config.yaml
encoder_arch: "vit"
model: "contrastive image-text model"
dataset: "photos with spoken descriptions (Open Images, Localized Narratives)"
train_examples: 101725
image_size: 48
crop_scale_min: 1
horizontal_flip: true
translate: 0.06
color_jitter: 0.2
tokenizer: "word"
vocab_size: 4585
loss: "softmax"
embed_dim: 128
encoder_norm: "rmsnorm"
encoder_norm_position: "post"
encoder_activation: "gelu"
encoder_head_dim: 64
encoder_fused_qkv: false
encoder_bias: "none"
encoder_qk_norm: false
encoder_parallel_block: false
encoder_moe: "soft"
encoder_num_experts: 8
encoder_moe_every: 1
encoder_expert_mlp_ratio: 0.5
encoder_slots_per_expert: 2
encoder_shared_expert: false
encoder_patch_size: [8, 8]
encoder_conv_stem: false
encoder_layers: 10
encoder_width: 384
encoder_positions: "learned"
encoder_pooling: "mean"
text_encoder_causal: true
text_encoder_width: 192
text_encoder_layers: 10
text_encoder_norm: "layernorm"
text_encoder_norm_position: "pre"
text_encoder_activation: "gelu"
text_encoder_mlp_ratio: 6
text_encoder_head_dim: 16
text_encoder_fused_qkv: true
text_encoder_bias: "none"
text_encoder_qk_norm: false
text_encoder_layer_scale_init: 0.1
text_encoder_parallel_block: false
text_encoder_inner_norm: false
text_encoder_positions: "learned"
residual_init: "none"
optimizer: "normuon"
muon_scale: "match_rms_adamw"
lr: 0.0043
momentum: 0.95
nesterov: true
orthogonalizer: "polar_express"
adamw_lr_other_params: 0.0021
grad_clip: 3.0
l1_shrink: 0.03
ema_decay: 0.995
steps: 8700
batch_size: 256
epochs: 21.9
lr_schedule: "cosine"
final_lr_fraction: 0
warmup_steps: 870
weight_decay: 0.08
adamw_weight_decay_other_params: 0.01
Rows from block 3 of the image encoder of a small contrastive image-text model, named by matrix and row number. Rows with one number within an expert belong to one neuron, the router's apart. Each number is 500 + 25 x the weight over its row's rms, rounded and kept within 0 to 999. All counts start at 0. Numbers have three digits each. After the name is the row's rms in percent of the matrix's.
Before each expert's rows are labels from the 100 images, of 14848, where the router gives the expert most weight on average: "peak at" is the part of the image that holds the peak. Only what is clearly more common there than usual is listed. The data: photos with spoken descriptions (Open Images, Localized Narratives). In brackets: how many of the 100.
# router: slot weights (encoder.blocks.3.mlp.router.weight, 16x384, trained with AdamW), inputs 0-47
# up: expert up (encoder.blocks.3.mlp.up, 8x192x384), inputs 0-47
# down: expert down (encoder.blocks.3.mlp.down, 8x384x192, transposed), outputs 0-47

# expert 1
peak at: top centre (42)
router.2 111:531503504478509541502468520481492451472513451509481469494524489475545478478519462541478466490420461518527491515515510514487480520508464520528456
router.3 067:508481539497537494526501518504425474534507496465484488533534459515478497484510475511463465484582490526493461461486521483478499467510479506468506
up.0 064:498475500493498500500500502500486509500500500500500500458500500490499500499500500497500500500500500506500557500500500506500500503500500500500502
down.0 059:476497526500500498503501523499500499498497395506505542500498500500509500550500502501498586500500500500500539500535500500495519500500501498501504
up.2 222:500516500499689500500500509500498442500500500500500500500500500500500500500500500500500500500259500500500500500500500500500500593500500500500500
down.2 149:506501504545501504496512500479501502488485500502503500492496483499521477500489512500453498499541500501500510485503505500500503427500502501500500
up.4 072:501546500487500500500561491500460499500500500500500500494500500488500500499500500400500500487500500499500479500500500505500500500498500500500500
down.4 005:315500501500500499497505500501500499501501493500499500497501499498500500462501500500500499504500501497500499500501500511500454500504501500501500
up.5 209:500499500416501500500500501500500633500500500500500500501500500502500500501500500498500500500559500500500500500500500478500500501500500500500500
down.5 204:470500545500528500505500501473498423486483501531521500500498467501539500503500500499501460500522500504500500497503501500500510499404495455500500
up.6 105:482509500528503500500500449501500504500500500500500500507500500508500500500500500517500500500480500482500500500500500417500500695500500500500499
down.6 086:500506496501500527501521521529427500500494498470517501501438395500530528500517485509501503538504480468495501496500487511508522492501483489522499
up.9 092:500499500436500500500500519519533487500500500500500500512500501395500500503500500500500500500497500484500500500500500496500500499500500500500559
down.9 120:501497499495500502501500496501500502512707497489496476501507481500500499500500487516474503497492500501500495506479490501500486500534489497496522
up.10 101:500482500500497500500500503500500496497500500500500500500500524542500500505500500509500500500543500501500500500500500493500500478500500500500513
down.10 125:527461473503507490502466505489505497572605463483487504489529509497490497502491492514500500486499508500508500500499495474532461486502500502445551
up.11 078:484495500453500500500500501495464526500500500500500500500500500498501500500500500503500500500512500493500500500499500485500500473499500500500500
down.11 019:465485499497500508497500505499498499505493498491513499516515500501462460481500500500450546501500503501463486500494500503463489493502516369519503
up.12 165:500499500447497500500500504500501408500500500500500500500500500497495500540500500506500500500455500500500499500500500530500500536513500500500500
down.12 131:471500493522529493500500484501500496500501496505499502501505498502488500501481500500497500531500500503496532499498500500500500479501499500497502
up.13 065:498500500496500500500500490500476496503500500500500500500500500500499500502500500497500500500467500533500491500500500515500500492323500500500501
down.13 027:495499492499500488480508500499502494506499499499511500505500500500500454498501500343500488671500514497490498501500500501440497493500500492500499
up.14 079:499500500500500501500500501500491513500500500500500500487500499541500500494500500503500500500473500500500502500500500540500500461500500500500501
down.14 049:495500504494504500500498499497549499522535458493497497512506500500488500490499498500498532500502500503503471505491429552502492500499500500500509
up.15 162:499455500469476500500500518500500567500500500500500500496500500509500500500500500508500500500536500501500500500500500500500500500500500500500500
down.15 173:501500551396493498501500462499500504513500500503505532545476492497500500500500500500497500489497500457512504500500500509501500504463528500492496
up.16 072:496497500500499500500500589557554505500500500500500500476500500509497500500500500506500500500479500501500497500500500544500500492500500539500501
down.16 095:463501496500500469496498500488503509546503500531499427514541500500471499427492490516473511496497501500502487516492499501502489469499502498499499
up.17 075:500498500494512500500500596501483500500500500500500500493500502501478500503499500488500500500515500501500543500500500501500500474501500500500504
down.17 031:502500499500500500500505500500501500500500523499500500503500568500500500499500500500493439500500500500498500500504501518492500500498497567503496
up.18 054:499684500518500501500500486500497500500500500500500500510500500609503500488500500521500500500500500500500449500500500495500500496500500500500500
down.18 028:500499499500500500500500500500485500498499500501500500463500496545500491489500502488500499500500500527500500499500501500500500500500500500500499
up.19 115:628495500563466509500500370500500480500500500500500500504500500443497500498500500500500500541492500500500505500500500467500500476500500467500500
down.19 112:499497533500499478487501500483508500558500481501520529500510500498495499611489473494497536454501508516537495547518511500512500493500527503478522
up.20 112:500491500485668500500500508500500511500500500500500500499500500506500500500500500501500500500421500501500499500500500515500500541500500500500500
down.20 180:444500497522500680525499514532419504500500496500500500513501503489513539500509509492499500498496501503470494495482469489481494455517446500429477
up.21 164:500499500497565500500500496500500505500500500500500500504500500516499500501500500494500500500500500501500500500500500494500500349500500500500500
down.21 160:515502500524620504489500513500503406580512497477500505506500500483479501410506499500500503498475502507506435499462494521503476462503500509481507
up.22 063:511463500447474500500500557503499573500500500500500500507500500499500493500500500516500500515500500493500509500500500461500500501500500500500500
down.22 053:517500469413500513503500500500534500498500500452464500486500500500499509500500534522501494500500502500502500499467485497565466500550502500500491
up.23 081:500510500399501500500500500503516490500500500500500500455500500505485500501500500473500500502513500501500500500500500523500500504500500500500500
down.23 023:500500500500500501500653500501501500500494399500509500542500490499453500497514503501495514500500498499497500499500602506465498500481500487505502
up.25 123:500497500449515500500500443500470503500500500500500500500500500483500500501500500445500500500469500500500500500485500527500500613500500500500496
down.25 175:504512504492500497490501500503506491500537525437494496493500499500491501480499508498502500508511503503500406549500492500497487497531502500509505
up.26 045:500543500504502500500500495501541484500500500500500500509500497497484500408500500506500500500511500500500501500500500538500530564500500500500498
down.26 031:499499500500500500500501500500500500504500500500386470500500515500501500500500496516500500493500499498479496500500500509500501500534451500497500
up.27 100:501494500503481500500500515500511501501500501500500500500500499575500500501500500475500500498471500488500509500500500461500501471500500500500500
down.27 143:532498499506500500504498495500500496453487569502500499490499499420504474498497490507502499483502501501505500500499498498508500489506499484498493
up.28 171:499497500550630500500500461500500606500500500500500500500500500499500500483500500501500500500713500500500502500500500500500500452500500500500485
down.28 141:523500517456510499500501501500456505495498461454509493495501500503487507500499501500506499520493512514515529500500518508513490518500524500529516
up.29 062:522491500500489500500500419500508514500500500500500500522500500494499500499500500500501500500487500516500484500500500290500507616490500500500500
down.29 025:501503499501500500500498505500501500500500504501500500499502502500501500500499491527498500497500472500500500502468485500502503500500474500509493
up.30 221:499500500607682500500500510500502733500500500500500500500500500449500500500500500494500500500549500502500499500500500497500500504500500500500500
down.30 249:482498500479496509500500497500499500496500532496500475500497500478496500500502489500507490534500480500505500577508500500500500564504500515516501
up.31 156:500521500530512500500500544500501498500500500500500500501500500504503500489500500517500500501503500500500503500499500618500500620500500500500500
down.31 133:491494498414497500506496479546501503500501499493500500498500491511501504495499500501497510501462500513504500491500494499501493509486491488500565
up.32 150:500491500551377500500500434500498408500500500500500500500500494494500500500500500501500500500273500500500500500500500535500500519444500500500500
down.32 165:498498507507538502500496500501502444500500500486435495500503506505494517486500517496585500523587505500500502500497495499509481500500500500501501
up.33 092:499502500577500500500500509500504508500500500500500500516500500498500500504499500533500500499496500366500499500500500513500500499500500500500490
down.33 032:499445500500500500497499499500501500531516502463494500500531501498483503499500492514474648500500500495500474535500488499500494500497500504500500
up.34 161:499489500418529500500500487518499503500500500500500500500500500503501500500500500500500500500564500498500559500500500499500500495500500500500500
down.34 189:501497484419534500500500503501540489501500515499500500500474513495528500539522501500612500509499500456502500500500498515500517542474500498500495
up.37 061:500484500512496500500500462491514534500500500500500500502500499491500500500500500510500500500498500502500505500500500615500500545500500500500501
down.37 034:492500501498500499501499370500500500500500500475499500500500506498500507500500545498501511524500529500530500500487500506500500500494500481499507
up.38 067:501499500500497500500500474502484503500500500500500500434500500614500500502461500491500500500500500500500463500500500524500500540500500500500500
down.38 018:496490500503500499494500500500499500500587499500492498500500499500497500499500500531502500500500500495501496510500496497525499500501501576498498
up.39 053:458477500501496500500500500502499500500500500500500500496500502508504500483500500496500500499500500499500500500500500420500500493503500500500500
down.39 007:500500500501500501500500500500500500500500500500500500499500500500500501499500500500500500500500500501500501500500500500500500500500500500500500
up.40 128:501500500504472500500500519500490628500500500500500500499500500601501500501500500498500500440412500499500500500500500462500500489500500500500500
down.40 170:500500503533472512545500497549510616501500497489494510500498497590500503502531502502510565510539504499502519476475494500503503556510503489495499
up.41 102:500398500575460500500500538500502414500500500500500500516500500517501500502500500500500500500372500500500485500500500452500500492500500500500500
down.41 135:500500490500502515507489466472501497499501500497499496500494509498513504500509498500519470511491499503520501500499496500501499500500498501499504
up.42 109:500486500618403500500500511500438535500500500500500500499500500518500500503500500474500500501600500502500505500500500507500500509501500500500502
down.42 130:522501512501507500500494500500479499463503509496493498437489507528560503493498503500521499517500506500549500507494489494556497449496510500500498
up.43 096:450392500305461500500500488500505502500500500500500500502500499403500500500498500498500500500383500501500500500500500546500500503500500500500499
down.43 109:509489501498502514500499498506478499500500496470504454500500499626497498501500500501502535500501505499525515499509493500501500501533506501500499
up.44 098:500499500501405500500500492503503489500500500500500500487500499500500500501500500500500500499513500499500498500500500480500500514500500500500500
down.44 092:507499500501502500500502499517399463496490436504473496523496502500514498507500506501500490491523500503499521472499564500493500489501499504500509

# expert 3
peak at: middle left (51); middle right (27)
router.6 107:529508504510497508465489517500523456489510448523474491507531466484517508459490483548487491484439460493501500517535519473482459498529501504514485
router.7 086:520543494518463506541499488519519466495488452491482531504517489433572555484505507509482471457434493504520512491533481519532505469530506528499493
up.12 095:501465500511440500500500506500501499500500501500500500499500489496499500503500500490500500500499500478500499500500500530500500501500500545500561
down.12 088:486495508495501488501500435537469499492497500565499497501507503499522500515500505500492500486554500500403500495500502500473503501588481495488513
up.13 043:505530500518499500500500633500488502502500500500500500524500500538497500500500500503500500500501500500500514500500500534500500594500500500500500
down.13 040:515500500500500500500500500500500500500500500500500500500500500500500500500500500500500052500500500500500500500500500500500507500500500500500500
up.14 077:500513500502610500500500522506547509500500500500500500484500500494499503478500500494500500498500500490500500500500500513500500293500500500500499
down.14 115:500500471500500500507500500501500500493500498500500497419493494500504501479497501499501495498500499512500500517500502488500506498499494503550506
up.15 073:498500500532487502500500496500488494500500500500500500492500500500512500463500500499500500503428500506500500500500500585500500499500500500500516
down.15 014:500500500500500500501500495503500500502500499523499500506500500499501502521501502499501500499500501494500503491500500496498501500500500500499500
up.16 135:500488500477473500500500504500531512500500500500500500419500500485500500501500500500500500500556500502500500500497500538500500464500500500500500
down.16 079:532503438488509500494458499506501502500544502500498482505499509414500500501456499518501500504500499496500501502500501503498502424476475503509506
up.17 153:501566500500553500500500501500500499500500500500500500501500500519500500500500500499500500500478500499500499500500500500500500523500500500500500
down.17 153:501500501501614499500501520500500478500499519539501497512500514500521500513500500525464475497509500500499500503500501500488534507485480492500500
up.18 109:500399500561479500500500511500500368500500500500500500491500500515501500499499500499500500500416548501500500500500500500500500547520500500500503
down.18 115:497461509494453535558455580515422477500526490520509475507498488499501500535508508498559516500511537494519500499524499500494498500499500500499488
up.19 088:500590500493497500500499509500570508500500500500500500497500500497497500508500500497500500500500500491500501500500500528500500500500500500500500
down.19 017:500508501498500496507370513500491500521520504493493501512499500492500495548500500523522520501500557387515541500500500502498500498497500499446504
up.20 116:500506500495488500500500505500518556500500500500500500500500500524500500500500500502500500499528500499500501500500500495500500487500500500500500
down.20 109:553498497505635502500501498486624476501500471504517499503503453515499491502500471486463498500506503499503500498536509499499501514496547513500519
up.21 075:498493500432336500500500510499500458500500500500500500507500503499501500499500500507500500501494500500500500500500500339500500547500500500500500
down.21 093:471488497500499499508496545480514498465461475500501503478491496500500475498497500495498520482500518530500501488449527503503493496493523499490538
up.22 109:514478500499478500500500478500499505500500500500500500411500500475500500470500500499500500500594500498500499500500500511500500486498500500500500
down.22 173:499499495502499490498502498498463498511499504477501502500500511487486474501495492507495500499500493499500492500500500499508505491533500499500500
up.23 114:495504500500466500500500579499501520500500500500500500495500500506496500497500500499500500500498500499500500500500500521500500503500500500500501
down.23 136:501492500500578489503500502454475403502494497500502504511501503511487499500512498501494551500514494516500480501500501467500526500472535490541496
up.24 091:490507500422486500500500520500501494500500500500500500418500500457496500500500500472500500499552500497500495500500500499500500499500500500500509
down.24 113:500499500500500523497504495524516500531501468500479510506463500501498500527542500500554510501500527490506499483480500510480524494494500500460507
up.25 083:500485500500508500500500428500510504500500500500500500515500500424502500437497500502500500500492500495500501500500500491500500499501500500500521
down.25 045:499504540503509499532429502500499497511500501499485497504540510500476509515500500513504500501500563498501499504500497507501481500505501500490499
up.26 100:472503500501551500500500594498509473500500498500500500492500500504497500500500500499500500500549500500500500500500500475500500528500500500500500
down.26 112:500519517545522538512500493500501456495476500500513517534489456491509491501565500508497586499513494573499500432481505483500531501488497491500500
up.27 067:500501500431500500500500506498525478500500495500500500500500501532486500500500500490500500500497500497500499500500500498500500500500500500500475
down.27 011:500500513500500496503500499500498500500500500500500496500506500499500500499500500510499500500500500503500500501499500500500500500499500500500514
up.29 084:495440500525393500500500374500519508500500500500500500499500500506501500525500500510500500500524500506500499500500500447500500501500500500500499
down.29 094:500500500479500500511485500500609500500504499508497500500500503496500500500500500599500524497500502502500508489336500500564500502494501500465500
up.30 181:500487500491573500500500510497503502500500500500500500500500500504500500482500500501500500500530500500500500500500500493500500518527500500500500
down.30 161:500461508497666500500450456496500466518500512494499505497530499475499498496500479500466504500532497502501482575500494499502489497500501489500502
up.32 100:500486500565572500500500666499498579500500500500500500512500500543496500492500500500500500500560500496500500500500500497500500498500500500500519
down.32 113:537500497490488501499505496585493482498488493500504495500470503490500500501500507524527496512557497498500500492509528492500520544486503520519500
up.33 147:500500500408436500500500501501498498498500500500500500472500500627502500500500500500500500500496500499500542500500500496500500576500500500500500
down.33 193:500500479657499500505452486500457493511522517497501503500500500491500500500500402509500501500373455498531502518460426571501506506500501488491500
up.34 180:499496500467500500500500476500511504500500500500500500499500496501500500500500500500500500500502500500500501500500500453500500428500500500500500
down.34 149:501499500596650493500502500500551549499498519500499500509499501506500493500497501499497500500567403504499499502500501500499539471493500495510509
up.35 099:480496500534579500500500492500499521509500500500500500486500502450500500484500500500500500500532500500500493500497500512500500861500500500500499
down.35 133:503502444500500602503498500526500499503528502499497502500496505500503498500609484503503501500500472498500499506447474519502504499496440500497499
up.36 109:503501500502500500500500359500505499502500500500500500500500500490499500500500500503500500500546500500500499500500500484500500490500500500500515
down.36 133:502505500504500489604499507500495500461499500488502499474499459500492504498477501444511611507500501499552504500494478504606487496500550503507505
up.37 131:500527500450492500500500438496506499500500500500500500503500499528587500502499500489500500499645500500500500500500500492500500423500500500500499
down.37 132:500490499536504506488502525514501509509502510472502504499494489505507500485506494497500531499405500502529499507496474501501499545480499490495503
up.38 108:485502500512509500500500571500473483500500500500500500501500500587499500502497500499500500500604500500500500500500500478500500519500500500500500
down.38 097:500482501531489557501497502499386498514501490501520503554504475490504500500507498501499505499499502500499498488492500574501496499515501499485510
up.39 074:481549500500635500500495525504521502501500500500500500509500500488499500500500500503500500500598500500500502500500500525500500434501500500500500
down.39 063:500500500500500495490500500507533500512512500500498500500504528500496491494489492499500500499500502499500497508498500500500496500506502500499500
up.40 087:501274500505514500500500499499506502500500500500500500500500499480499500483500500499500500500493500500500504500500500553500500582500500500500505
down.40 028:500500500500500500500500500500500500500500500500500500500500500500500500481500500545500500500500500500500500500500500500500500500497500500500500
up.41 190:500489500480522500500500584500497314500500500500500500498500500500500500501500500500500500500241500500500501500500500501500500558500500500500500
down.41 166:499501490486503511503502499500500530500500500500528500500521500499504502500488500500444499492595393500485499500500500501500500376497483500500500
up.42 089:484422500503500499500500496509517500499500500500500500481500500496503500505500500514500500500527500480500500500500500449500500509500500500500505
down.42 044:500508501500500500514499498482500481498502507500449492514511643501496509506484515503500500500500570503497476506500499513500500499504498500493500
up.44 059:500445500511482500500500501500589504500500500500500500501500499503500501518500500502500500501517500493500561500500500490500500515500500500500497
down.44 033:523611465500500507503498491505397500500506500506478500499500512497514499511500499502501500500500500532498500490459499500502471500499476502483500
up.45 113:530494500501500500500500489500498495500500500500500500517500500453498500500500500500500500499484500501500509500500500493500500501443500500500572
down.45 200:500499499509561471462500509501501500501496497501502500498501502500483474490468501499500489499500517515491502496470514500500499495502500505494468
up.46 122:499509500504490500500500385500499585500500500500500500576500500497501500500500500504500500500500500500500509500500500617500500500564500500500501
down.46 108:474503499502503504518488500499468503497534516500500522517500500500500520512489498500506502500500500500505500503496481506503500500532494504489528
up.47 090:503488500602540500500500442503624490500500500500500500500500500460498500560500500500500500500404500502500521497500500466500500739500500500500450
down.47 096:501483495501454486495502516501485500499502511553497502501495523502500459499498483500480503436499477500459498500490499504503502505565477499466500
up.48 129:499527500576681500500500543500547495500500500500500500495500500516500500500500500499500500500586500500500498500503500495500500388500500500500500
down.48 109:509497429517530500520483497501510468505507500476495507517500500463500504506513500523510510500498469501493501500490496498505500487501486501454500
up.50 063:487432500805620501500500493500614500500500500500500500485500500502495500484501500515500500500501500493500500500497500495500500501500500500500469
down.50 031:483501486498500502529496500500500509500502502495500499504501500500500500494499495549499514502500490500496490505500496477511500496531496503500483
up.51 154:501525500526591499500500461500527515500500500500500500500500500498500500497500500503500500500383500500500499500500500516500500549500500500500500
down.51 131:500521501499503498500500500469508504501507497495500516513529504500496437498497500504491525498504501500486501518511461497498490491500504517500497
up.52 121:510275500466507500500500522500447497500500500500500500493500501453503500499500500487500500500444500501500490500500500507500500336500500497500500
down.52 125:475528502507500477490501603484351499504499502539499499504499534486497493458500499492500490502500501499501493505455507499478501440501502500443491
up.53 096:503476500670477500500500475500519501499500500500500500532500500497498500502500500506500500498500500500500506500501500491500500499500500500500499
down.53 116:508503503485495491501498467463507377499495507499511503502544498504479431484393501563432507500498490498500505540501500504505499518487501476507495

# expert 6
peak at: bottom right (43); bottom left (33)
router.12 105:517495505539478518472479508484522502498528446501507491494543467495497507474481488538467471476442475495493475525555510481487464479522496517531478
router.13 110:500506505532511531472471526501537479493536472486479505480536475477489517463477499541473477457452482529495474512526527481474453528543502539504491
up.0 126:503502500563621500500500426500502491500500500500500500498500500499509500498500500500500500500472500499500498500498500497500500517499500500500501
down.0 133:525501418500500493510481501500500501500500521498498502495493500500509484508499500499502500507501503500502501500487497502500538501495500487490506
up.1 066:500479500425502500500500568500500500500500500500500500497500500455498500494500500565500500500501500488500540500500500689500500500502500500500516
down.1 028:538555458500507502520501505484520500552501499466515499500500496503499496480463500505470557505500487557500490520500496500511498501495498494511498
up.2 070:500527500505500500500500499528493298499500500500500500500500501502498500500500500496500500500502500499500500500500500484500500500500500500500500
down.2 062:500500501500500501499500500499500500500500525500500502500500500500500500507500500495501500640500500500501500500501500497532502500500501500500500
up.3 160:500512500529397500500500532500499519500500500500500500500500500500497500499500500500500500500611500500500500500500500468500500708500500500500500
down.3 150:508500500439470500501500496493500495495500500499500500498500496510500501472500500500499500500525486504500500500501500499501499340500500465506500
up.7 084:493509500571473500500500499499490468500500501500500500503500500534418500485500500498500500500564500485500474500500500517500500502500500500500500
down.7 099:480482532500500500525459500513502497549509502475463500498498504514508514501563500456556500505501504514501499501461471498500500509500491476499540
up.8 068:465472500496498500500500499500525437500500500500500500494500500398504500500500500494500500500470500500500500500500500554500500499500500500500516
down.8 052:500704500500500496500513425498500500500490500559500500500500502472530500618537500500500492500500500495501533501499500508501504500500500500500500
up.9 047:539518500500493497500500470499350499500500500500500500507500500534499501496500500478500500500483500501500498500500500500500500493500500500500499
down.9 005:500501500500500486493500500500500500500500501498500499500500500500500500493498500500500492500500500500500500500500500500510500500500500500500500
up.10 104:581504500473500500500500494506520232500500500500500500490500500500500500384500500486500500500511500500500499500500500514500500500557500500500507
down.10 094:514485501490500499501476500479498499507506508501431477531502503499392497503523503500506519518501513487500501501497489495457499503509500493500504
up.11 098:500514500517520500500500499500494364500500500500500500500500500537500500499500500500500500500517500499500502500500500504500500493500500500500500
down.11 084:505540485500500502509499519505499499500528505475499463484476510578482500499497500500509519522503500527554523501499495462504500520507498505499451
up.13 093:500497500494678500500500518506500490500500500500500500456500500492500500492500500482500500500497500507500500500498500490500500500500500500500498
down.13 107:500500499500453503500486500497492348506500500500501551507500500500501499503502499500500510498500500499500496496486500499497500500500500498463480
up.15 062:497429500488500500500500483500497481500500500500500500491500500418503500512500500448500500500491500500500500500500500483500500497500500500500541
down.15 023:501579500500500500499500498501491500500500507499500498500499500513501500501500495504501492500500500500500500503500498500501519505501500500500500
up.16 051:472497500412519500500500499490501500500500499500500500505500500502484500488500500490500500499436500497500507500501500595500500508500500500500500
down.16 012:500502501500500500498500500500500500500500507500139502500499500500500500500501382499500497500500468498501497500498499500500500500500500497500500
up.19 105:491502500518449500500500536505480470500500500500500500473500498563501500500500500504500500500447500559500470500500500501500500441500500500500499
down.19 166:489497502501499499514500499498499528483500498554502478499509466497502504502485519455501496462500522507494502486500501493498500500493499498474529
up.21 069:497486500451490500500500481495497500500500500500500500503500493501500500500500500500500500500500500505500513500500500503500500532500500500500502
down.21 014:413500509500500500500500501501500500500500500500500500500500500504500501501500501493500500500500504498500500500496500466500500500510500500499391
up.23 108:505502500499618500500500569501500480499500500500500500502500506481499500499500500496500500500506500487500501500500500500500500785500500500500497
down.23 145:490511500495493538564555499552493548504501450500511506512493499497555503530501481500497504497499465488501560454487500525500552477499473484500500
up.24 073:495500500500500500500500487501536541500500500500500500500500500478489500501500500505500500497502500500500503500501500475500500501500500500500500
down.24 048:500500500500500500500500500500500500500500500500500500500500500500500500500500500500500500500500500500500500500500500500500500500500500500500429
up.25 087:497596500493397500500500500500521499500500500500500500499500500414500500453500500468500500499674500499500500500491500467500500500500500500500503
down.25 057:500509514499500500499479529459500500513506503508500499506613588498499501500498500500500502471500517498500486509461496485501499501508500500457500
up.26 163:500494500500641500500500489500500632500500500500500500507500500508500500501500500494500500500444500501500502500500500501500500396500500500500500
down.26 173:500496491500456500500500497528489500503507499499497465500501502455514508479416488560500500500399500500498528502506500501478496502532475503499501
up.27 102:489422500501502500500500500500505514500500500500500500517500500570502500500499500500500500500679500499500505500500500485500500480500500500500500
down.27 153:489513498526498499512464558494467500497533500495458457498501524503496601495473527523522499530500523532521500508508497465506498497595500508504487
up.29 143:500498500472720500500500496500497560500500500500500500500500500478500500489500500500500500500504500500500499500500500504500500501500500500500500
down.29 189:511500500501500500500458491501403500500525619505500499500499510474501500503501500500524499515501500500543443501488443500497550493501499499500499
up.30 132:500500500480558500500500499500498500500500499500500500503500500398498500501500500507500500500499500500500500500500500521500500352500500500500500
down.30 138:525505503513500488499500498502499477498490579500499500500423501498528494501501495509490499531510500497490502495491500498498500509478500496508505
up.31 119:491475500531500500500500587500506496500500500500500500502500500496500500501500500499500500500500500500500500500500500467500500360500500500500500
down.31 118:498519500571467500498491649501492457509507529497488498505492523505500500500500491476502509501518501500500480503498500543497523497492499500494500
up.32 166:500513500501504500500500563500500501500500500500500500503500500501499500470500500500500500500490500500500501500498500491500500625500500500500500
down.32 112:499501501501561499493513500500500474501501497500512502500504500503499503495486500500498500498521505490501505501502503500505491490533499506500536
up.34 080:494590500515506500500500521493488500500500500500500500524500500442477500569500500496500500500758500501500489500500500474500501493500500500500476
down.34 058:500501498512504500500500500491508500496506500493498499543496501500486500500500505501506500511500499503506550500501500500499500500500500501520499
up.36 138:500447500553501500500500455500501471500500500500500500502500499507499500502500500500500500500498500500500499500500500500500500491500500500500500
down.36 150:504501464386510507500501469531519505496504495496502433492498480500500523477500502496503475604469502503504514498498499500501494467519479513502500
up.37 103:499500500399500500500500543503500435500500500500500500522500500508504500500500500493500500500533500500500604500500500496500500497500500500500501
down.37 071:500500501499501502501462500503507500590669501500474415500520511508464500503499500501516523501500519500501482522500496463499500500506498500486499
up.38 128:500476500495493500500500420500505541500500500500500500500500501499495500505500500499500500500526500500500505500500500500500500448500500500500500
down.38 138:500537511480483501473523501500378480492463507501500517599480500499500502500503490500503491500502461500500502493475513498500512604428500504501503
up.39 144:514523500501603500500500491500501490500500500500500500513500500520501500506500500500500500500377500500500500500500500501500500413500500500500500
down.39 186:479504490541454500500478496499482499499534501516491477502500571507500479565493505492552475500497500387499499503505502500494501423502492511500536
up.40 055:533625500499495500500500613500502494498500500500500500409500500492500500519500500508500500485500500506500520500500500496500500514500500500500519
down.40 036:498505494500500502499500478505519497500501509511500492500500390500577501500501500493500486504500489492501487505500472499499506500502479458507500
up.41 097:501412500467496500500500492466471496499500500500500500515500502500500500508500500500500500500488500511500500500500500495500500500500500500500500
down.41 023:490590502500501500500500500500500502512501500500501509499500643500500500500499680500507499487500508510502494469500500505503500500507500501475500
up.42 078:504492500442396500500500462500539545499500499500500500438500500345500500500500500528500500500426500500500498500499500527500500499500500500500521
down.42 099:500496511501513499483556532500518487504452508508569525500500490435522482515500484482499498490504490477500497500524500500500543501492503482502504
up.43 102:500499500500495500500501501472493500500500500500500500511500500507495500502500500500500500500482500500500500500500500498500500502500500500500500
down.43 156:574565373497526500504499491493503502501500499500501526501500499504499499496501498500489516473498501516451499498504500511500490448499502458498453
up.44 120:498442500477574500500500530500497502500500500500500500505500500497500500500500500500500500500533500479500503500500500473500500481500500500500500
down.44 162:502500495500564506500492480542503496614607505477495492551502508499493507497503500512558503512503500499498497511499491502471487511498467500506500
up.45 082:500507500494491500500500506509503360500500500500500500499500497500501500422500500483500500500500500496500500500500500499500500497500500500500498
down.45 072:502498481502500503503476496550488500500515522502498361504499500501500502501490500500516323502500507501502500504496495515501500503571490500501442
up.46 136:503497500501470500500500273500475562500500500500500500500500500499505500506500500501500500500451500495500501500500500522500500440500500500500500
down.46 131:500509493496493502500500505501500500499500494500501497502499653498499500497502501514502500500496501501500531497496502497500505445511467506501468
up.47 094:499514500463500500500500519500534487500500500500500500499500502643501500499500500590500500500505500500500501500500500499500500499496500500500486
down.47 071:485506490499500484500501501499496502492499498500500500522500500492500531495465500496499499501499499500499501498499502495498474507521447519501499
up.48 080:500493500483502500500500540500456500500500500500500500501500500506500500503500500496500500500437500500500501500505500496500500557505500500500502
down.48 052:415429511520502500422507585519320497506507502488513500462488501562501497500496491472523498501504499501524500500494497479515511498491488515498501
up.50 027:502501500507498499500500500521504500483500500500444500478500501470537500509498500509500500500493500504500567500499500500500500500500500499500517
down.50 023:500500500500500500500500500500500500500500500500500500500500500500500500500500500500500500500500500500500500500500500500500500500500500500500500